From a checkpoint of a small audio embedding model: 1.0 epochs.
Rows from block 2, named by matrix and row number. Rows with one number belong to one attention dimension. Each number is 128 + 24 x the weight over its row's rms, rounded and kept within 0 to 255. All counts start at 0. Numbers have three digits each. After the name is the row's rms in percent of the matrix's.
# v: attention query, key and value (stacked) (model.blocks.2.attn.qkv.weight, 720x256, the v third), inputs 128-255
# proj: attention output (model.blocks.2.attn.proj.weight, 256x240, transposed), outputs 128-255
v.165 107:120158122116089129152122105154095150086166129184123154113106114150096140141137094092126086116109143120158124140119091107112165156161119104162155141164152146163134115132167138152111115115125134117157182104138143085082140090132129124161146176124121133131126097161111148139118100104113150094118148146138149127153127106053131103128128149161101093140135142103112133118122134185135126107150
proj.165 104:131107095129130138159082126141139170135117095122179123121101122128118162067136140108184142140078155119108166099156171113100109131126102138151122098117122112122163085154115129117126117141147118122171136143163163131167086149149135112100101155105107102103116156161142176109167130150143137096114082142110135119141112088169141115117155128139127099106121123107110131144150140152141162122119
v.166 102:181149125101100143148103122154134167128140077134114105117129125141135128152129185106129088145141127126138102150132176140124129121117135115082111135128128122123126142146148162117152140156148111181100131150122101122129162162126112154150145139124131136120105138116094099121079141097110128185134135127135107194136130119105114150139089095138161144136132169114148131117160150112125164190112
proj.166 107:145122126134155116117139151088178090106066133124147131115226102139180149161128141156098125180138107154123118079154148150115141117148101163135137169113139103143130139113111138162108134134160129129201122134125126096124081140111150118158123111124108139171070099094148117123156092118132144127119104133157143102113100111141141099164082126117114101133140135136138156107117122126201120120113
v.167 099:109131147131139151156129107121130132132136132130126146121100111106087155138143129098152152120128121143103119165155147157115077087082127156143128147128108132157127127134164114075095107128140150164141106130174119116159135080121141121138116147120144121120122137095126146107149147168105106129132153094115136138120172104107108084089132132096123135129093118125121088103134155075135159160175
proj.167 101:085136124085131142108143108134139155155136135140140140141121168157143083126165108179089110119111134132149149154157130114155158149121139112113114103136088098106150179132134157128115153122171094119133157153172131102111101150078121118094161145145156142139098140084121127096102111142118147154122122118102146112131085154125151144162123122129136098185098099128154152119151109087126143124120
v.168 093:087140126113157121137102122122155148118098143091076130104152120132140136092142118118147120138145121132151123137156091127115137082137110161096088122111142122148133096118107118124104129153135168119132174118133129078153125160070132124129179136139143134154156141146073099149066141174111135120121133156097098133090157116128169125107183138097150138108177053143119128082136148099147138113114
proj.168 091:097146128127134121102156109133129148118101133110119125134112143140107123114143168159100124114131124160110171123120114117093133125121119135118135111133116135104097168127140086158139161141151151118096137118105116149158111146133121120113166146057145092104080177173112148065106108105121122152105104173152187165136129157176139155115105098139145123139148118192136125115087099163110119126124
v.169 095:185144149136116082149089146164074136125167061111120119134117089164172137113115125115176150127170119147135149155133135120127127108099106069155098119148117101162173143156129130123164123120139117121114171105113109097153109130138123161153139125108125150142110097119121086150185125088119063161158094133117065092125090120121101151125158135137132122147096108123141093118159136141140125132133
proj.169 096:135147129117134134099191151141142144115102140100158151127209120119112131109086153145116125095088134158169159124133150118106112145140126133164118153106101136105123127102150117141121158151093127142138074115152145154110115066122120139102127117157143179122120154127103148120116087149154127148104089124136158132122172117115155113132128147145116150089116142133131161100112100106169109162111
v.170 104:144115130129137127073161119103119129097104148131142128106172140096100098121137180099118133122104155147144172126108107125106189162111141174136146129153101122102147132109144155124127102122116136118129131108180150118181091116123148111121127129101136110119119139133166133115086163130134130132119139115151171127161097105141132064124121151097090139112114106132125129115109135142122127071129
proj.170 099:111121172123073141139108099167111120133141083164121100115137106130149109146081072113139107130131141085144142160141101129147116167150125103121135115160156130141157142126189129117145122122168124130153085121086121089128154139108116112119158111134108166104119129149120178103147113107086141143149149124125086154167116137124109077132064118120137131137120138088136121188116122107094161112209
v.171 098:124133132131120155059146105157099110083125152156138116128119114083157118161103133088144147103114129126139092094107161121155150121126120143130163151135116166105161142138160108118124129120094090167128133103140132137146133103136161107142065101115159149166092126127109136133130170118173116155094132127114135138100145118077143125105137139152127134142159140140134142134120120116125147055086
proj.171 093:130163149143134108176110148150133140155152085130109126134143107126130153152147041068117109133129137143147123106129133130138089125113142147142145115147131090142119121103093163102149154161127119140169114092148146091124130133137118122160119100097090137113130144144134143101119163123122091088107141113149120138144089143169136135140134111130118115134117152139133109094177130089138115095158
v.172 088:083130177139130096162098124144143117140136175143140164098118156102122130131134084101162117105111161105122167115108134117130167126153099136139123159133101137111145145114133120107087170159105121121164094098100163112096178131117103131127136170129125115134142142103137178140150060132166120143103117127126155084137118117115141150115121122136160123146147088121117123065111115122121078164133
proj.172 091:134120079176127121129106081117123125148132078102091118118138144144132138105129079136148139096144131132127110124163077132124121139112160134097107140131121138128139149130107113145127101119166124138086099144138104191165096159128147149146076127098150097107163132141119154167169124179142129177103184183157133161128114130107128106155185152124124106151133163158109100158129144126153153099105
v.173 098:156073201094094167137120104118088137129140154133121104131154148127124116120146176109144149141133149102121124139162114091104164154131155160093115120108113142151110087137132137169146131133160111138130154158107133162122129112158106174113120111138125142123113140129065149103097099135131102128169128104152071151154137134120121099172103124112133143136126144153134131098093105123113111158125
proj.173 100:111114115116151120152143185099108108114149125120072099169138115124151138125152155131109152126136154122139147109102109160132108103159147164140175139119140131123134113187112115158105127124131141122153120138141128144096109117141136124104177129138084120131120082109169098103162149094139200136109100123093152129097155149138134137140104131113147090132100135062153156169136179147111152138141
v.174 098:164162117126165135160123114111111111092141131122114168117111129119143136124105131113115122137171119166132109095156094145136139132125110149135170168155102159128118153159142126156134148137102097124125114109176133168102094134097138101152118118164135113122121110131136104121147142127139153144146091136140134116089133106147142150130150150088142171173165132134128153101121130151123113120115
proj.174 097:116151135120157162092116121135102107126112113128088114110152083128127109125104097112124141167133150155078110151089132127132139147123105129121158117110182112124131136120110153094112117144168143151133125115126122121174163104091142128147126131144155165101101158109150133162100147151076145143173199161120126127160113115087158125121105097103070118138168096090166143132146128105140080148120
v.175 095:155125121111123161118146110123144104088179126100126145074162126119152149170121124118134131114131165106106116125094103139178144122166121161094140120150169117104118080141107075108059139159134091135174141129152144125141121101117130150158113114152147143140105146147148115121132132141146116119187106122137182143146133180131142118137109116125113123067114156103087101138138123126138167140160
proj.175 093:152126144137125081149096140163121111142109134146123100131140116179140154167136192142179108108136147134119125160139122108142117134140137102140099143168141123095149109149122105143149111107125116153117136087104130112136101140154161082076124166143108153106145121127124147157119158106134112147147108144147105089149140136088079138120103103122124143126114135151168125124133162109124120094100
v.176 101:119126151145121126122098117144080150135143130164135148109101120079109131140105114116167128086075120146112070124136151107158164156102128123135112153109110164161132167113123094140165144134108125086135138113091182119130157130150147126114103095121129128148091148201097117120096123118083112115136137118093119144119088117111128109124126137128119124125155153118101101126123142159141155131125
proj.176 101:098122123113069109166100078129122136152130110142094119127090100099101150090105137142111102123144185148143191139157152128147070105127070176134139097132146132104116096099114124118132133170117116091125114132139147155135101146160162128137137132153112110124121117147112124118126155122094125105109175151143119110131149152101157112154123134220146149127137120158117102113117111091087171119147
v.177 105:163134130107115117149078145122101130114136124169127123134124139134118119118071135107164090157145162128097092129148082123132150122072141129142167146118138094147084077088168131118128114114155151141063141113088106158095100125179116159138140151153129160115143116163126131109100169098095072123171106124121114110144161129098124113109161131109152136126078186137113146092151157143144096182143
proj.177 105:098123106108091150054130128115176117148167104135136148163185113112113150093142153148132094146090149130112141122142106135135125113160133110159163093160135104078155144120102120113142119103128095121135129153149147101122084136123126136112119198130118157106126120128120117120124151145124171108133129132137138115114142130098162146100119101158150120107094143113131144123141152153119140125078
v.178 111:128133117110158147173117103150119133088135132140135073143111140097126121094102144133138108126181130138127154092107120157121108146094131097121124123117107098106139133131151168122136159161104144156142142106137147079145120117104115129110133171117103109099144136130130150184193133123146203116102112116127119085134166149135140070120128223099106161091094113137141137149121091125100145118131
proj.178 107:176149092087112144092108117133192151114134164128155163108135172139122103145137121122161116109142135135136077086115145124115116158104126145122182068131127131117085115127128143110101165139148127125102109122121138103091158156114122143122104131133092090137120124117104125111149135159142122106129165124121125149099133144151165135146091103145131104145105151197123143085153130137108127108125
v.179 094:143111138127085116097118115116135148145116116149137149121200092128178149130114118148157109139100142166146143118107152149093096209140073102094113128112108088143146148096128139115121158089157133132191127125119112125125109129124145111140136095098169149122148118140141122140124100148095124128133135118174124118093095187119108150117152108127111146124111141072138153175130120118173125127129
proj.179 095:070128136150113098161151128103128168122085117164163154133129121120127079161123071118096107140157136128139138069114095132135148099141095109142180095151116122109085109086114107137105120105116159121127103117106111150160106148126175097112124120176153110130127111121148183125115121129160111103126127153134121138181163089123166098146137115148092126184143123156147162116143136143144114151135
v.180 111:096107164128153147094109114124142128134112142172141160072134101116124104130131120086180077107114104122124140142164096128107168110118121137102129140161112094127151128138138092110099113140108115133118120102152114116137146118198130149109098135132097161151162147123153185131112163122117133152139114092108123145095096143113141130131140120147171117157126101145154140151120088147126147138140
proj.180 110:066136123144155160148120141117155136134160136125120133171135169142115123165131116101139109109135117150120125143153150126106122083141129166125141145170148102140110153130126125123150136123147125121144125130147097113135107158122111126094123110121171166097155134119124115162081151161137103114101124141131105113104106131134114124133114180118030139115115143151152139083107155139143138158133
v.181 096:180116167137124156096141094149101144093124106112106121109126115130136135116100096133182131114126195152125126115071178087121160183116170116128103136092109124115158117120108142137072130131161123059140115097121116153115123161145114139102153139146126113107136150108142107093119170125140129121133092120099166089124142148106144142070111167123179120146167122133132152088095151116151132124092
proj.181 091:126155099158108116101079159124113073147092160167107148109146113117119085121096156094132153096118158137129160063120126147112141094099119143139153107147122108138115121140127153128128146091095108149127167137131152151144113122109104109173096126122115110100124125139120132124107090138061146112146129133139111142093163128137105121106154113110142139098201118128128130110145132128074126138124
v.182 100:126135154116074094151132058127102122188143146096086120129136110113161126164144130133156134107102135117111168144119141138130155126168141114106151132123132192121142141126138170140117165128166107144129121107140117137131115109176135102170129134108145162148106135103114098171141124156129170141127125104087119142125177158124102134127129142163128129136107107147104143144101108140068127132109
proj.182 102:152118141090171111143127134109089143116108126100146115135150122170186110124122120140101187119149153135100136129126156130129151137129137096153134123140120152147157131128068091129165114129122096123114106127104145149111143089116131105159086139118186117103122177149131118123121127134121113120120113105116125132104161093147130156159150166117109163129109135118129119125134115120183159104190
v.183 096:125103169175129141123126182146113155101109124109130126096128072112146125174172144132158188128097118113118132156148116095167105103130125126120117145149130117079127105123128152114143152120129136146116133053082118135098131116149101151160125096131144131084165127131164162163113076117146121118119149103094115125124126096119134107093133129114132127150169139113105089120107084127121117160099
proj.183 096:097146123113104101087138094137112095154112154139107139101158146082145155167083132097131092128110148201156126131190108150128134138114121099141120143119128134161116072168123106147158147135173146133104122135071124126114110161167104108146142143091111169140131176140118182122111122155112119153123110144148114181111100119137125095108133123122123101132135122153130097109101126151135121098121
v.184 106:141133134137117129130138167135115078119115068121098079125128157108133167120144134113149139101102110118106141107109139122159072149119191125139105118156105128163118159141104141145113130136097152183121116140134121115106110085165167132119112129143104094131120157125165134094103157122111108111169169128120133138124129123135130113105191161176129126145141123151126150108150161135143124083138
proj.184 113:130147125151106134134144093128140134124140113131135119155132126120081161098138155139124142117124116176153131123117139153173101142091070091110143113165123176113143148136170116149097102103120097115125152102123185149120131089116120135126158085137153104172140111117142099107178129135110151097135143137142136093166124100128135081086119138097102111091093175100128079185147123168116158142154
v.185 104:133107119144088146127093159129171106149088100106132134136131126153145129159134097130092150148105160172098105167117170108150095123122134127149143097115134159136144119138138147088121120138127109114141124153079172105133145117137128117155116099144145139142125103139133175112072126126158129090173138123169118142146129126163160127107167117094154093158143154166129130144090100116157155140105
proj.185 102:182098128118103132124142117108073097114123178116107149107123125135166167142089125142096131108118145106132111175132094153134154166117170135117174181115137142155125145130107145126144085124138125083111161090075096138119075131139091127131086109114135125173178128102142111122117129134126121110131153118146108116128117137123087118123159119127141136088138139134092170130157120134107113103125
v.186 102:151086090136119151108147113080074112123144111108108124147176152124122119129112081151096095124117151100163153089145141120134155171156138139143101142137133140128095113123108091100118126175084069135140196171122115131091116103121118166142163131105117121155130127114101119130122143116145141117183128140083142164130094140107128136117144106102145107091141138109097152101146130125126123129143
proj.186 099:129120113136111136130126128152115112115118113125167128119125094085146163113110132146161183171139112126092123172126108152140161143105139126132181139124176106136120135152121128102106184086134135156137125097136135078135103096114175108137156095121157122146146138163111154074161115118130149131153116073120054113170136158153141099130135113167114127088160107139108119131200152131091113112104
v.187 093:117142096101143143176087133154154128137099104186135095131213130138081115123144140104103093072104145131126166103121126134111124135157146133137128119141126134089099132111117130091122130114089188133123126085123151139131052154116133133119132135111145125117145127108146144116123124133112158127181109142131154129129150142121127139178166093140159151116130162118104126191128118102140138108108
proj.187 092:194143168127125100135136142094126123146128130160074168083123150119163160173146122103093137078095114075129141146117094109123108126115126153129117123156128157150136113150143137122086136144126105094126164093153115148103134141113108095160083156109151127174124111158121160114129131102141127161188142109138188150113098130114096130078134104157143149106135155158097122139099141144059090124095
v.188 099:107156101092113182185093096095152169080119144107124125121097108154104149119125128143133118113126111147101106118132127146101143132118149107135110147112146135107135127144177124097182137067197158107111109169110132154135123128094142112160142114134126182190133129102120122126094099141125150151130102122159167148148143161136125118140144103091126109102146123161126106108168128091124157148090
proj.188 096:144082107150120146144158120148114114160106151124119116116104114162119117124152115120104152167144133135087155155136095130152144145125167106105101139145130109091130126127139155140120147140138146110103094104198107143156122144132120112147102133149128125167166144126118134120134110070100149099083118126114162115156142086129139113157112113093154178169127137123095211091117102146184092090112
v.189 100:089119145175093163094113180132166142140105092154106108113175092108110142143111127096144113166151124106149143134122115116085133154106107134115136117163123135092136123098140122131178118105156114133162129162123145102145138111104105152108161136133120114111099104157114157151124092094078159108137114131142151135135091130138159123121152114127107114106104136121143079155134109133141079104119
proj.189 102:147121133145161099144144114148174154088139112120143124125084126144186155177131128104130107146110111083101104113139090058111081125127131126114094103143135117126153153141125101169098134129156141074134119142122088158171172123143128131092115122138108141095177178132118132140089137136124138109122103135154206117149166138118105141101162134167132114151093111137084139116087109160112128152102
v.190 100:126120133082079157138121105134122175132182094132079084101154139126121091156124159111097161156155162116129114118089147149132116146142142138114115100139147160152106103131148108119105094108115130095124126105116153119142133097116124115118127141130125135147137086151144115108137122156149129154108153131094180148130122140132097155114123134121105104162125164110120110126133111085166114087206
proj.190 105:129095117129163138146120149115109134142151124128181165080152136108144150154132135114143149091140098115123136138136171105100131153114142145160137119112131118115137109124101150109115117100150134116117093117142145136087118157114113121117161136147078087122096099126122111129120151169174102161125120059157125123146144102140112131145158083125188166128125144137120108134155109138126201107085
v.191 101:132164144121144147083177092083115122132164099178149160122115113138102101139114162144140155136134095141150110117116125159152152183093092127086120096107102121127121132166123127163108163137130148145084185152152125126124123118135096114095075108142130132115131172108115107090160156091137169128154150087168133089155113111103133139113102114135127133152094108154179176131128138146116110129107
proj.191 104:118121143138138175162093134146098136133127131156153121111140151127122113151119143143111129112174125121112167143090156070123108155126085139128107127096124129105149095136137125119141142126093089147154099162119122122130114110092139174152124104126125115106117161107141116083142148128101136083107145134102121140168092157132105158107150135140087083132142140180129108150116181085127136130155
v.192 104:119117144140128157137127113139122148127102112122160114138119094152171123125121152128085148079102142153147110131123116118147121138104121135195110114102139119107112156134127169158105213153130137113097148147137125097123138166138140094128154145173156142164148122125150152101167103138145130167120107142169147129155132083110133116082131127118143114092150139134114141114131114131168137110097
proj.192 106:110099089122086118151137154123140129130150151117160103054147151130158091109112132092140124131165170119143132113146168104158129102148162097105123144071100148123115122122160129080115135153149122164143148127100100099119145141114126114127148102191133183126147118118142100117156136136145098113162147154098174136140109134147136145192123154138097131109119133140124161132104139103122124115098
v.193 098:104140124110117127131151142106150106128070123143096177107145097074125161129166113118132125147095151137129153130115124113132073117144091112141127160120095097111139111143091122127081106087118146107126094112146124167147114130116102098138140118140159099107105142123160133151100158150114104139140128094179142105140168121140109129121131091113120117110093108151130125139141107139089176096135
proj.193 097:105126119159118137107130111106139166130153141108091125169149123127109160155109119168177154167142108125108162137144158115143098121114157153135108140094115116145104106139120141138098105148122108147082099145184102136162155101174142103119120130122123170042122110128126134133137141165070107108161123178150087136135095129143094117159129120129151116090142178127110138096135119131125147102121
v.194 099:141116114177114125170164109092133145112133097129121115124166123138145152145104156087144081127149121119139134093115135082152133134117086177116128140170119124120132112104127180151146156143139141118164169109101151148089121161105142129120132140115095133144163164137102125128118133148194098124145131114121136148140144100126109117076107134157066115104147155089138111128126141140082148145111
proj.194 098:100101146117099155162110132090144156073191098086155169146114124124169097123115134132089121105142114123096130115084153123094139136111152091104115122102115108088117152104109161137124134177135147159190093117132142126108159136100093148137115073146130128136126087119103152140111093143141070138159097112117130132115112174148141100142121113117118133103140141077140137108131171098141119128115
v.195 102:111119060103139090139102119072128123135102136123114097118145145131163112133124151126112120112171141116144114117133132109132111125159127157129119106138125121158127166136130114110121176138121132131101145097118118161128111099117129098117124118116163113113142149126153096116103093158141185162108132093154150122109138122144124127118119135121119152120134125156133135092160119101086099111124
proj.195 104:110105095151148178157177145161146106128127156138177150105153108096139085129147085122134175114110117064137113147124134122128129158088103128132102122155138139113115088112133105129146169119126136123145140146103169090105142123121142160131110113147105110104141117158143198088136139103161107110127146098135142079160098124125155139128150146145093171164119123155134127151053121101136105109133
v.196 095:176092144148116134092130130126113106097153124157109097095104129146139108118149141139081178113126127108111088118126117123141123122135132126143099111132140133134137123140141150153095137129127085137131128153148131110138169152122084107126127118140170162109096137114118130158103149132135105101104135156142144118177131128157144145085094121158130139133089138152064151134138125135106087135115
proj.196 091:130139143128115141129111116132108144113158116088083109107119152129153109138154160076105153133142104141132113116141144137123101124143100125088135160135151155125154130132142137179154107130120144053148152123170079103137100118106100130134145103117180124140133123088142093125133130155115153134101094121126126105157144156126131119119116127113173150118196105098159145128128164096169161105178
v.197 100:145119104168126119126159147081092115145116099122113120121147137094098123174150067155088147115122158147097155141130116119143100109138100093142151129152146114117120149138083151140124096154174122125120179117076143147127138097100108141099122144110134096112109145138136141178141138170136135126079122159124107115198162131103117108141142119138088125097092112106111094135136141123133132140105
proj.197 099:126088123131151149147139085126062158096155122132094134129095140119155152141129121118121140103130106114112136130168098120120123127109146141105112096104095133146156159155105143171134118093126139142186131144142133083133121167124167141136108124130101135118097107129138123133110128092111100147134145164151079133150139103154129098154106172168142135140169176106126137126142115142140160103194
v.198 091:136163148138141144152144133133169161100127127104120133090146113102136161123123113121141177131112124186153116161110156148165123114132158129133132163141102113122134095103138162135116113154129127142118188188143163111136122159097088110141139117148111096105128159133179170109139129190114135097123103099131121114132154138146055141130111132141142114138136137115143130160124103137180168139101
proj.198 093:095108102084102122107144125150114146104143125119091143143106152111118091169092122132127081122164159112180115136169135120097131127057114143103094126132081089097145136148119128170104126116103109110149148127139133109139172129143143159114112133154136133108138077122123123113146130149123124141125137102170134114140099156115126109126097139159126168115159108123142145139129169161164122119144
v.199 097:047132152117120112116112122122105122113131122158104136150110117135148103151099127094152198133162163130111133115149160117139130117147170139100129107139078161121115123113101136087122161131119145108197096152148105104156122102080126110125098105137142142071107147153102125112152152102100122125142181115122114092113104098161127092152109113168134131132111122138130080126132138124126154116092
proj.199 103:118149137122107097139118147137130126106160136142113142146148118140091158144152133152128115112135120085122158125140100132152115114110140152129142138100133107141106115161145137128092128157153120127118119124131106137117154159173108126126142127101152111112125109165161069135144111121133131098147110106124115153086103135153116176159136117092156103083130137106155108144119139115114121145119
v.200 094:147119133133126131107114115161116144128153127128132154129161138163098175113135131166134168145103125147110080127109140124147106115135107113123082148130107120165109143153175093148131094127109112113147114103163102156151100134124122140092140097089093124116110148120082118143128075101111124072116170157137131149161135133123095135148142125194154149137111169142104120148114172134182168110121
proj.200 095:079100114133151109177128094104162099121131083154115142092096128132122116106106133117118127143137122158147146123152132147134135184158119124138117133121129148145091119136074099165134148129130129102099152155121168160066087135142083128133117212113113151131115134118147097137117114117165153100122144099130131137130157141143168087097159156095130133085102132132178099104173089159132134124128
v.201 103:081109146139137109140120126112165104145123113115095094179131158149129150155123139126118131177119132079110119139119107112155164115113100117094146152109093097104131121095165101081105104149137106107126161133131122131145102164118119113152178162132114087098142150124133122107106157122117084151126095120149130125192163114155139136117143140103157128133134127124093093152175122124103079133150
proj.201 104:100151133153134103126164107134152128157147123132109094136124096118117131119114096162118187129103124130150127144135142098070163162148116097125126126131130133152108138144096126117131131149076102125089095088162093155151086144129151091136163098158119121093102110166129101120120105113084171127137129159121153126141129144124119142134105099121107140108169100121126103134136123167121106118114
v.202 100:061141115159123157129126083142124150122105120144165172113141142159093150113113144128127115153166090129183110150117131136124088132132107160103129133110103143132124120124124120095167175112114137102139091183096114127144133137138068123172145105132106158156132122116103158155126167154137117121143128069090125162152096142179133129117154147099089125095106141118145161179136079133136136173169
proj.202 102:140168102151119090172140109093136102183144135118140171135089139137135116141133139168130124149109075133103095118139098110134138108104168118107139122144129142122141147167126159163132133169168105169114122141149137130192133140112080131096193119154129128116160109133094165099107135193128156126090136086134092128152127151126111119122123106147143106148081126103153153128129144122108126130080
v.203 105:106149140119134169106116131135124143155133133074150086121125089074126119143115168111119148094116124099141090146161093115103164134102134121119130139135092096113152167094112089120083115164127168138120111140131151134121142171154123130084105131157088118134150117138123084076134147118161145142143081091155082197098096135165124108153107114152152148136192138154150141122107100121121153137104
proj.203 103:053120114142144124129093135172150113120089129171104132140126137127170090137125149147155111135147152137171145124098149073108100098111178114130121179116092114133105103132121143106125100146105136125122110140126129131101100148147150129096142132140149162116153163128123149138142177090123153138163103128112157140138118116148123155128141126147138100113121137124085148097128109114130104112133
v.204 105:122149155131101130111108105143177113131144092117153141095122123118163121143153126127132112128148142174105082135156128135136089129108111107161157150089152150150120114174119102125052158107129127142082051119099145116119162121165130123137134104077131134169132126111158133113129097132128139144111177136127098102056117108149206116106072114137133125125112144114130174157136114110151154122103
proj.204 106:108150124118122110094076079151095154148129117132129124098149142154122131127151152142135083126093147136069167117091156153133132136126180120151122157115130140120154128125123154120109135121145158172137141124176094134094173129129106074101156139108141131110117123132173102143099106173118153097147102152102073140122085138113117120151122164135077118153104115107124149064136121086065139122117
v.205 103:103073119099145122202122085108188107151154157103170124111121092118120108141137152160137129116107149126132187117099095131145121160080116135126101129120137145123095105135092111087124116149177096138097128130141096097139155128142126093114158141122147122163090106146127118122093126169120136105118117100140141114131133096106157134135135154095170111162103162151163076124076125134135141149164
proj.205 105:128171135109148180121110143123143125144153085100135085098156100125130129146113150166136144104114118141082091146096092156150078145102074116084126120081137059138146149170149115111175139115091140123172174115126122160097125121151147106162140125146121097105107139126086111142112173108100114135153142129075103104126181164151146159149099147147123146131128116104099111142183129153144126105143
v.206 104:117162090103146103159130154085146116145132107139059152112130165152107110075159111143118106120127160128120124090167113126132079138130166116118140111131132172159161176101146147099139140154078151108120152116095123136093157112126133145072105132098111160133136163138141120077131116081151118134182199175158134111132139133155109149095137125123139148117116114153150134105132162129116119087133
proj.206 100:077121148142145134138143074142125119138143177112131121142109130130144102108113123119155145125134153134125114127143116140153142154099136109128140104103112132133063088120120135157143133104168105068135155112144126110118105103142141144121156107096102125109156130102106103102173126141113065097099167114135144124134125130125149109131114117127163062141154134163150094113121144118084169110116
v.207 106:135144150113117169154117125147142127171152119193121106142128110136147134115124117118151160124134139164162088134110133107160148148114103151120114146141104127171157162151116169128135157111129118113148130095143105119143147130159141070111131133162133108152148065113135102091126144173155129121113127116127124152137094130153154078084147082120097143100157143145123101154109132176126127147120
proj.207 101:153152183152099112156116121145128154121112135140123135124158123117177092087139134102122130141111150112140114170118146154156153149127126104116147099113140129154140140174165093090141099169174138152125107116109131174121148155090121134141139087145135164142128118154141135094117152114117083116097153129101131115124111185147110122115129133111137112083123105124102187094159103097161099145135
v.208 102:137143148147131127092192096155107116134169108093108148140172164113135148141119171132121130126159119119113095131110105115119148148104148111155106100084150164142158128101141148123152115129138126141095162200124139124141127127107152099165110119154134138118153109159081079103119146114146114144116124136133103127149114110135092119107124121107089158120113143084155150099156150108129130087184
proj.208 100:106161177162139092169142178117134115134122115113163087117141138135173134128105150124103169144099132093145116164134139157136141133109132131122103151146145150117131130124106116110145123151115113146151146131074174107136142099108154137129110110128119145183125096094111151123090121134136110158107185138179151140110082167132084139123140131155118125082140131134135140148106144110113141103127
v.209 105:134159150123146135119186079143100148140160128132084146092122122138143142147161125131124143132159084122146108151162144133142144101112143145124129191185147137109108094143099148073141138128104147113147141173108085122165179124145177141167097134123115089119120137128168129103138130131145126118113137109166120091087167111169116153113141109124107088127108140089130108122127100157156146132172
proj.209 105:112114127111154115166157112124192165129132127136133116104125122154102120083139150099144125097148148139132107102137116103161110124130114114120132129111128133101080197132119128139142166137098109130144114111124135116162150151130128141167155149157157140117118140136153105116137062124103112112171134104143099160112113177120168108130123081146124144089125127084097117106130116101091148112133
v.210 106:085158104129119124136151104074090128144153150143163154113133128162123111149165135157121083142093098142127156151133126119140119114118115139085153121124126154115154111136155125160093097134137161126163159137132128158126119141122150081133075154102110136166145105168157115114131125151108122150080099103143139134087107090144105132089129063135103130124121130151113171124104155171148102153120
proj.210 103:124153173144112134141144135138139125117117142121139164122158163147117067098113148133174112167114120141121090139104124099136113168095122112118120115119133170167144121105113112177148150122156096110122108162104157181122159166144096099125079104136122121156161145134152114138133135163096096119178143129145117142074150111105119104123124160148075144165104124132129095100148100174128096112129
v.211 106:141152123129123171136088130193136157134136158121120171168138092132140125120132128154123150114128091096112157158165102128121152125144141148165160051132126065149128082127122115155095122062136139133112121104103135113132145140078104133113126158083123139151146113121084129151176123074154138118108101123135084128117116140114121100122147164161120108144149128140120151171137134152104128135142
proj.211 106:141146143135125097140141137120127127124114145146139130108124167138158078084181153133106135118125180120132144141143150081112122113163100133102131142092155124090139073099148135145159123169162164133112133156127132117143155119128109138046105109142130110136170109061150097133139179144111193113128143163154146108136134099093094147129118123087096090093096085172162134120144182168135123167142
v.212 105:132132084108112165144140140146157131107119135070106122112135185115155164138082106068138105123113102151133123114100111165104112135125175155138094203135137117136124117129091096192062086145116124123137097148104156111131158129172106133131133088126124107160122153139159139113111114135130115156123139125141120109139160136113129114107107152111136146144091138108155113190115111103127120122153
proj.212 106:110124129129157143114148132146134115169107107111131132194089132135105128150152113140136144124124082150134118127113153126104135134122145128141097128152136142135154111164182166111117077090095154125113145131164128122102143080095146127148124141124151130117101151105113141133133143116122143110127156090147095156130115159126112068078124108118119132132130137125128144153140154162127160112138
v.213 104:160197068117080155121134103139153129181117149148096119116129132144128144129115169113160129126115109157113119143147128123157105142146137139115136138120193121161127156153176134161139121126127102163127090124134124174167117103116181129126095124124143102144136084075127117090113127130129108141134138186111092111079138108153091101117151136141137144122137154138124149144129143124151112136097
proj.213 104:142086150101133127182086131135082108120143130158142124150117127113160109118119135110154112149137126144143142137140154141129119153109155178114136146107133170170127149114118090134131147127114133139117136153169184178069143103148097118128051145126116152132164090166147093103127155128122156103144153110124142144125147119076146125109134113112075126137180143122141142135083092131092129161144
v.214 102:135139154097135154121104149117121156132098174069138114134132121147117083115126179153145145101116116106097117146151099165122080140127114123133111111112134107138120184145126134160125114124177132193132097144151140118109127133112147142139144103129163143140114165119142111135151098140087103121150143089140131124119121103132173134134169127147122130131107138112102142147147096144089162123162
proj.214 102:110138143153153111149106132124163133129153138106140148113125135120141125120118143160080105140096128132107082131117095080099111111160118121123142177122133117133163094157132149096151095112153120085097106132146134160152100090100126167117084136147158132124116088116095133109124163134098138138094144183088091096099155139100177160115090121110148143131108095203126120096139138153156112150128
v.215 086:120143115132125113114148096132135130143153138162117083111120107141121121114137168173130122115141093149108112119103130094102131147142146153140147130190117151086145130151147115156107149152117096148124079132120180145130121127141118115142170093120127108119111140105144060128185150101124124117133168149127121095141127120111141150114109160113132112137148156121128111134160098089140109129138
proj.215 085:157142136134155104152159136128110157182144132132180142130114146098158143115148153156116129148130132085118112135147134139130134108131144118110110133138130098145150132121129117099131105156102158156173176169086126162116138109135129138120142104165137100105095111121132132089140077162100132120081153110138153130101137081084080092118135143101093139124140145113144146118091111157100166119127
v.216 098:134093130141109141103141117126138133134105094122123166129122192132157134137138077107123141124086156123142127109110115134119141147122133158120123139121117153140129098123124118101095103068143120106125124120131130148114145104129070133156156100101156089102171132129145142140092138073107144066161107113099144164085126125106132105131152173125161133146113162133161167148100121137105127149159
proj.216 095:110114156099127126107127112068142152067109093147187149146141085127117162157150171163137122124120111128151138139156132167134100111138131124120103106113153117083146127121143150084159121132085153158089164156113158105150122122166110079102167177110105131101113146123152113143119125169131112101095138138158114110091098127128180123095150095092152114110100073124108175126138153144144141072137
v.217 096:161142132111140105106132196125168137104103105163088143130127155096137127111157109118083112098152117092100152097152152139094123073111158172121151153097123140158092101158106120162152083108125104142145124122146147101149148165128069117103156123121137114100158097118144125156144085115125146135140112132122114118168160108106141128094150114130102162084128118203101100113129113117129101145108
proj.217 095:124092135153154127102112113156132114101157122140120123125127157132138131154169096123151161122086123128112154094145132147089076094150102099139114079166128114110141111110145161116091117117111140100120107095129068082119099143153135151191149109132179119091109129128130131165129134113129128132097100123143138121134167151092105129076118125094123128133113131083140127110152137123175157114119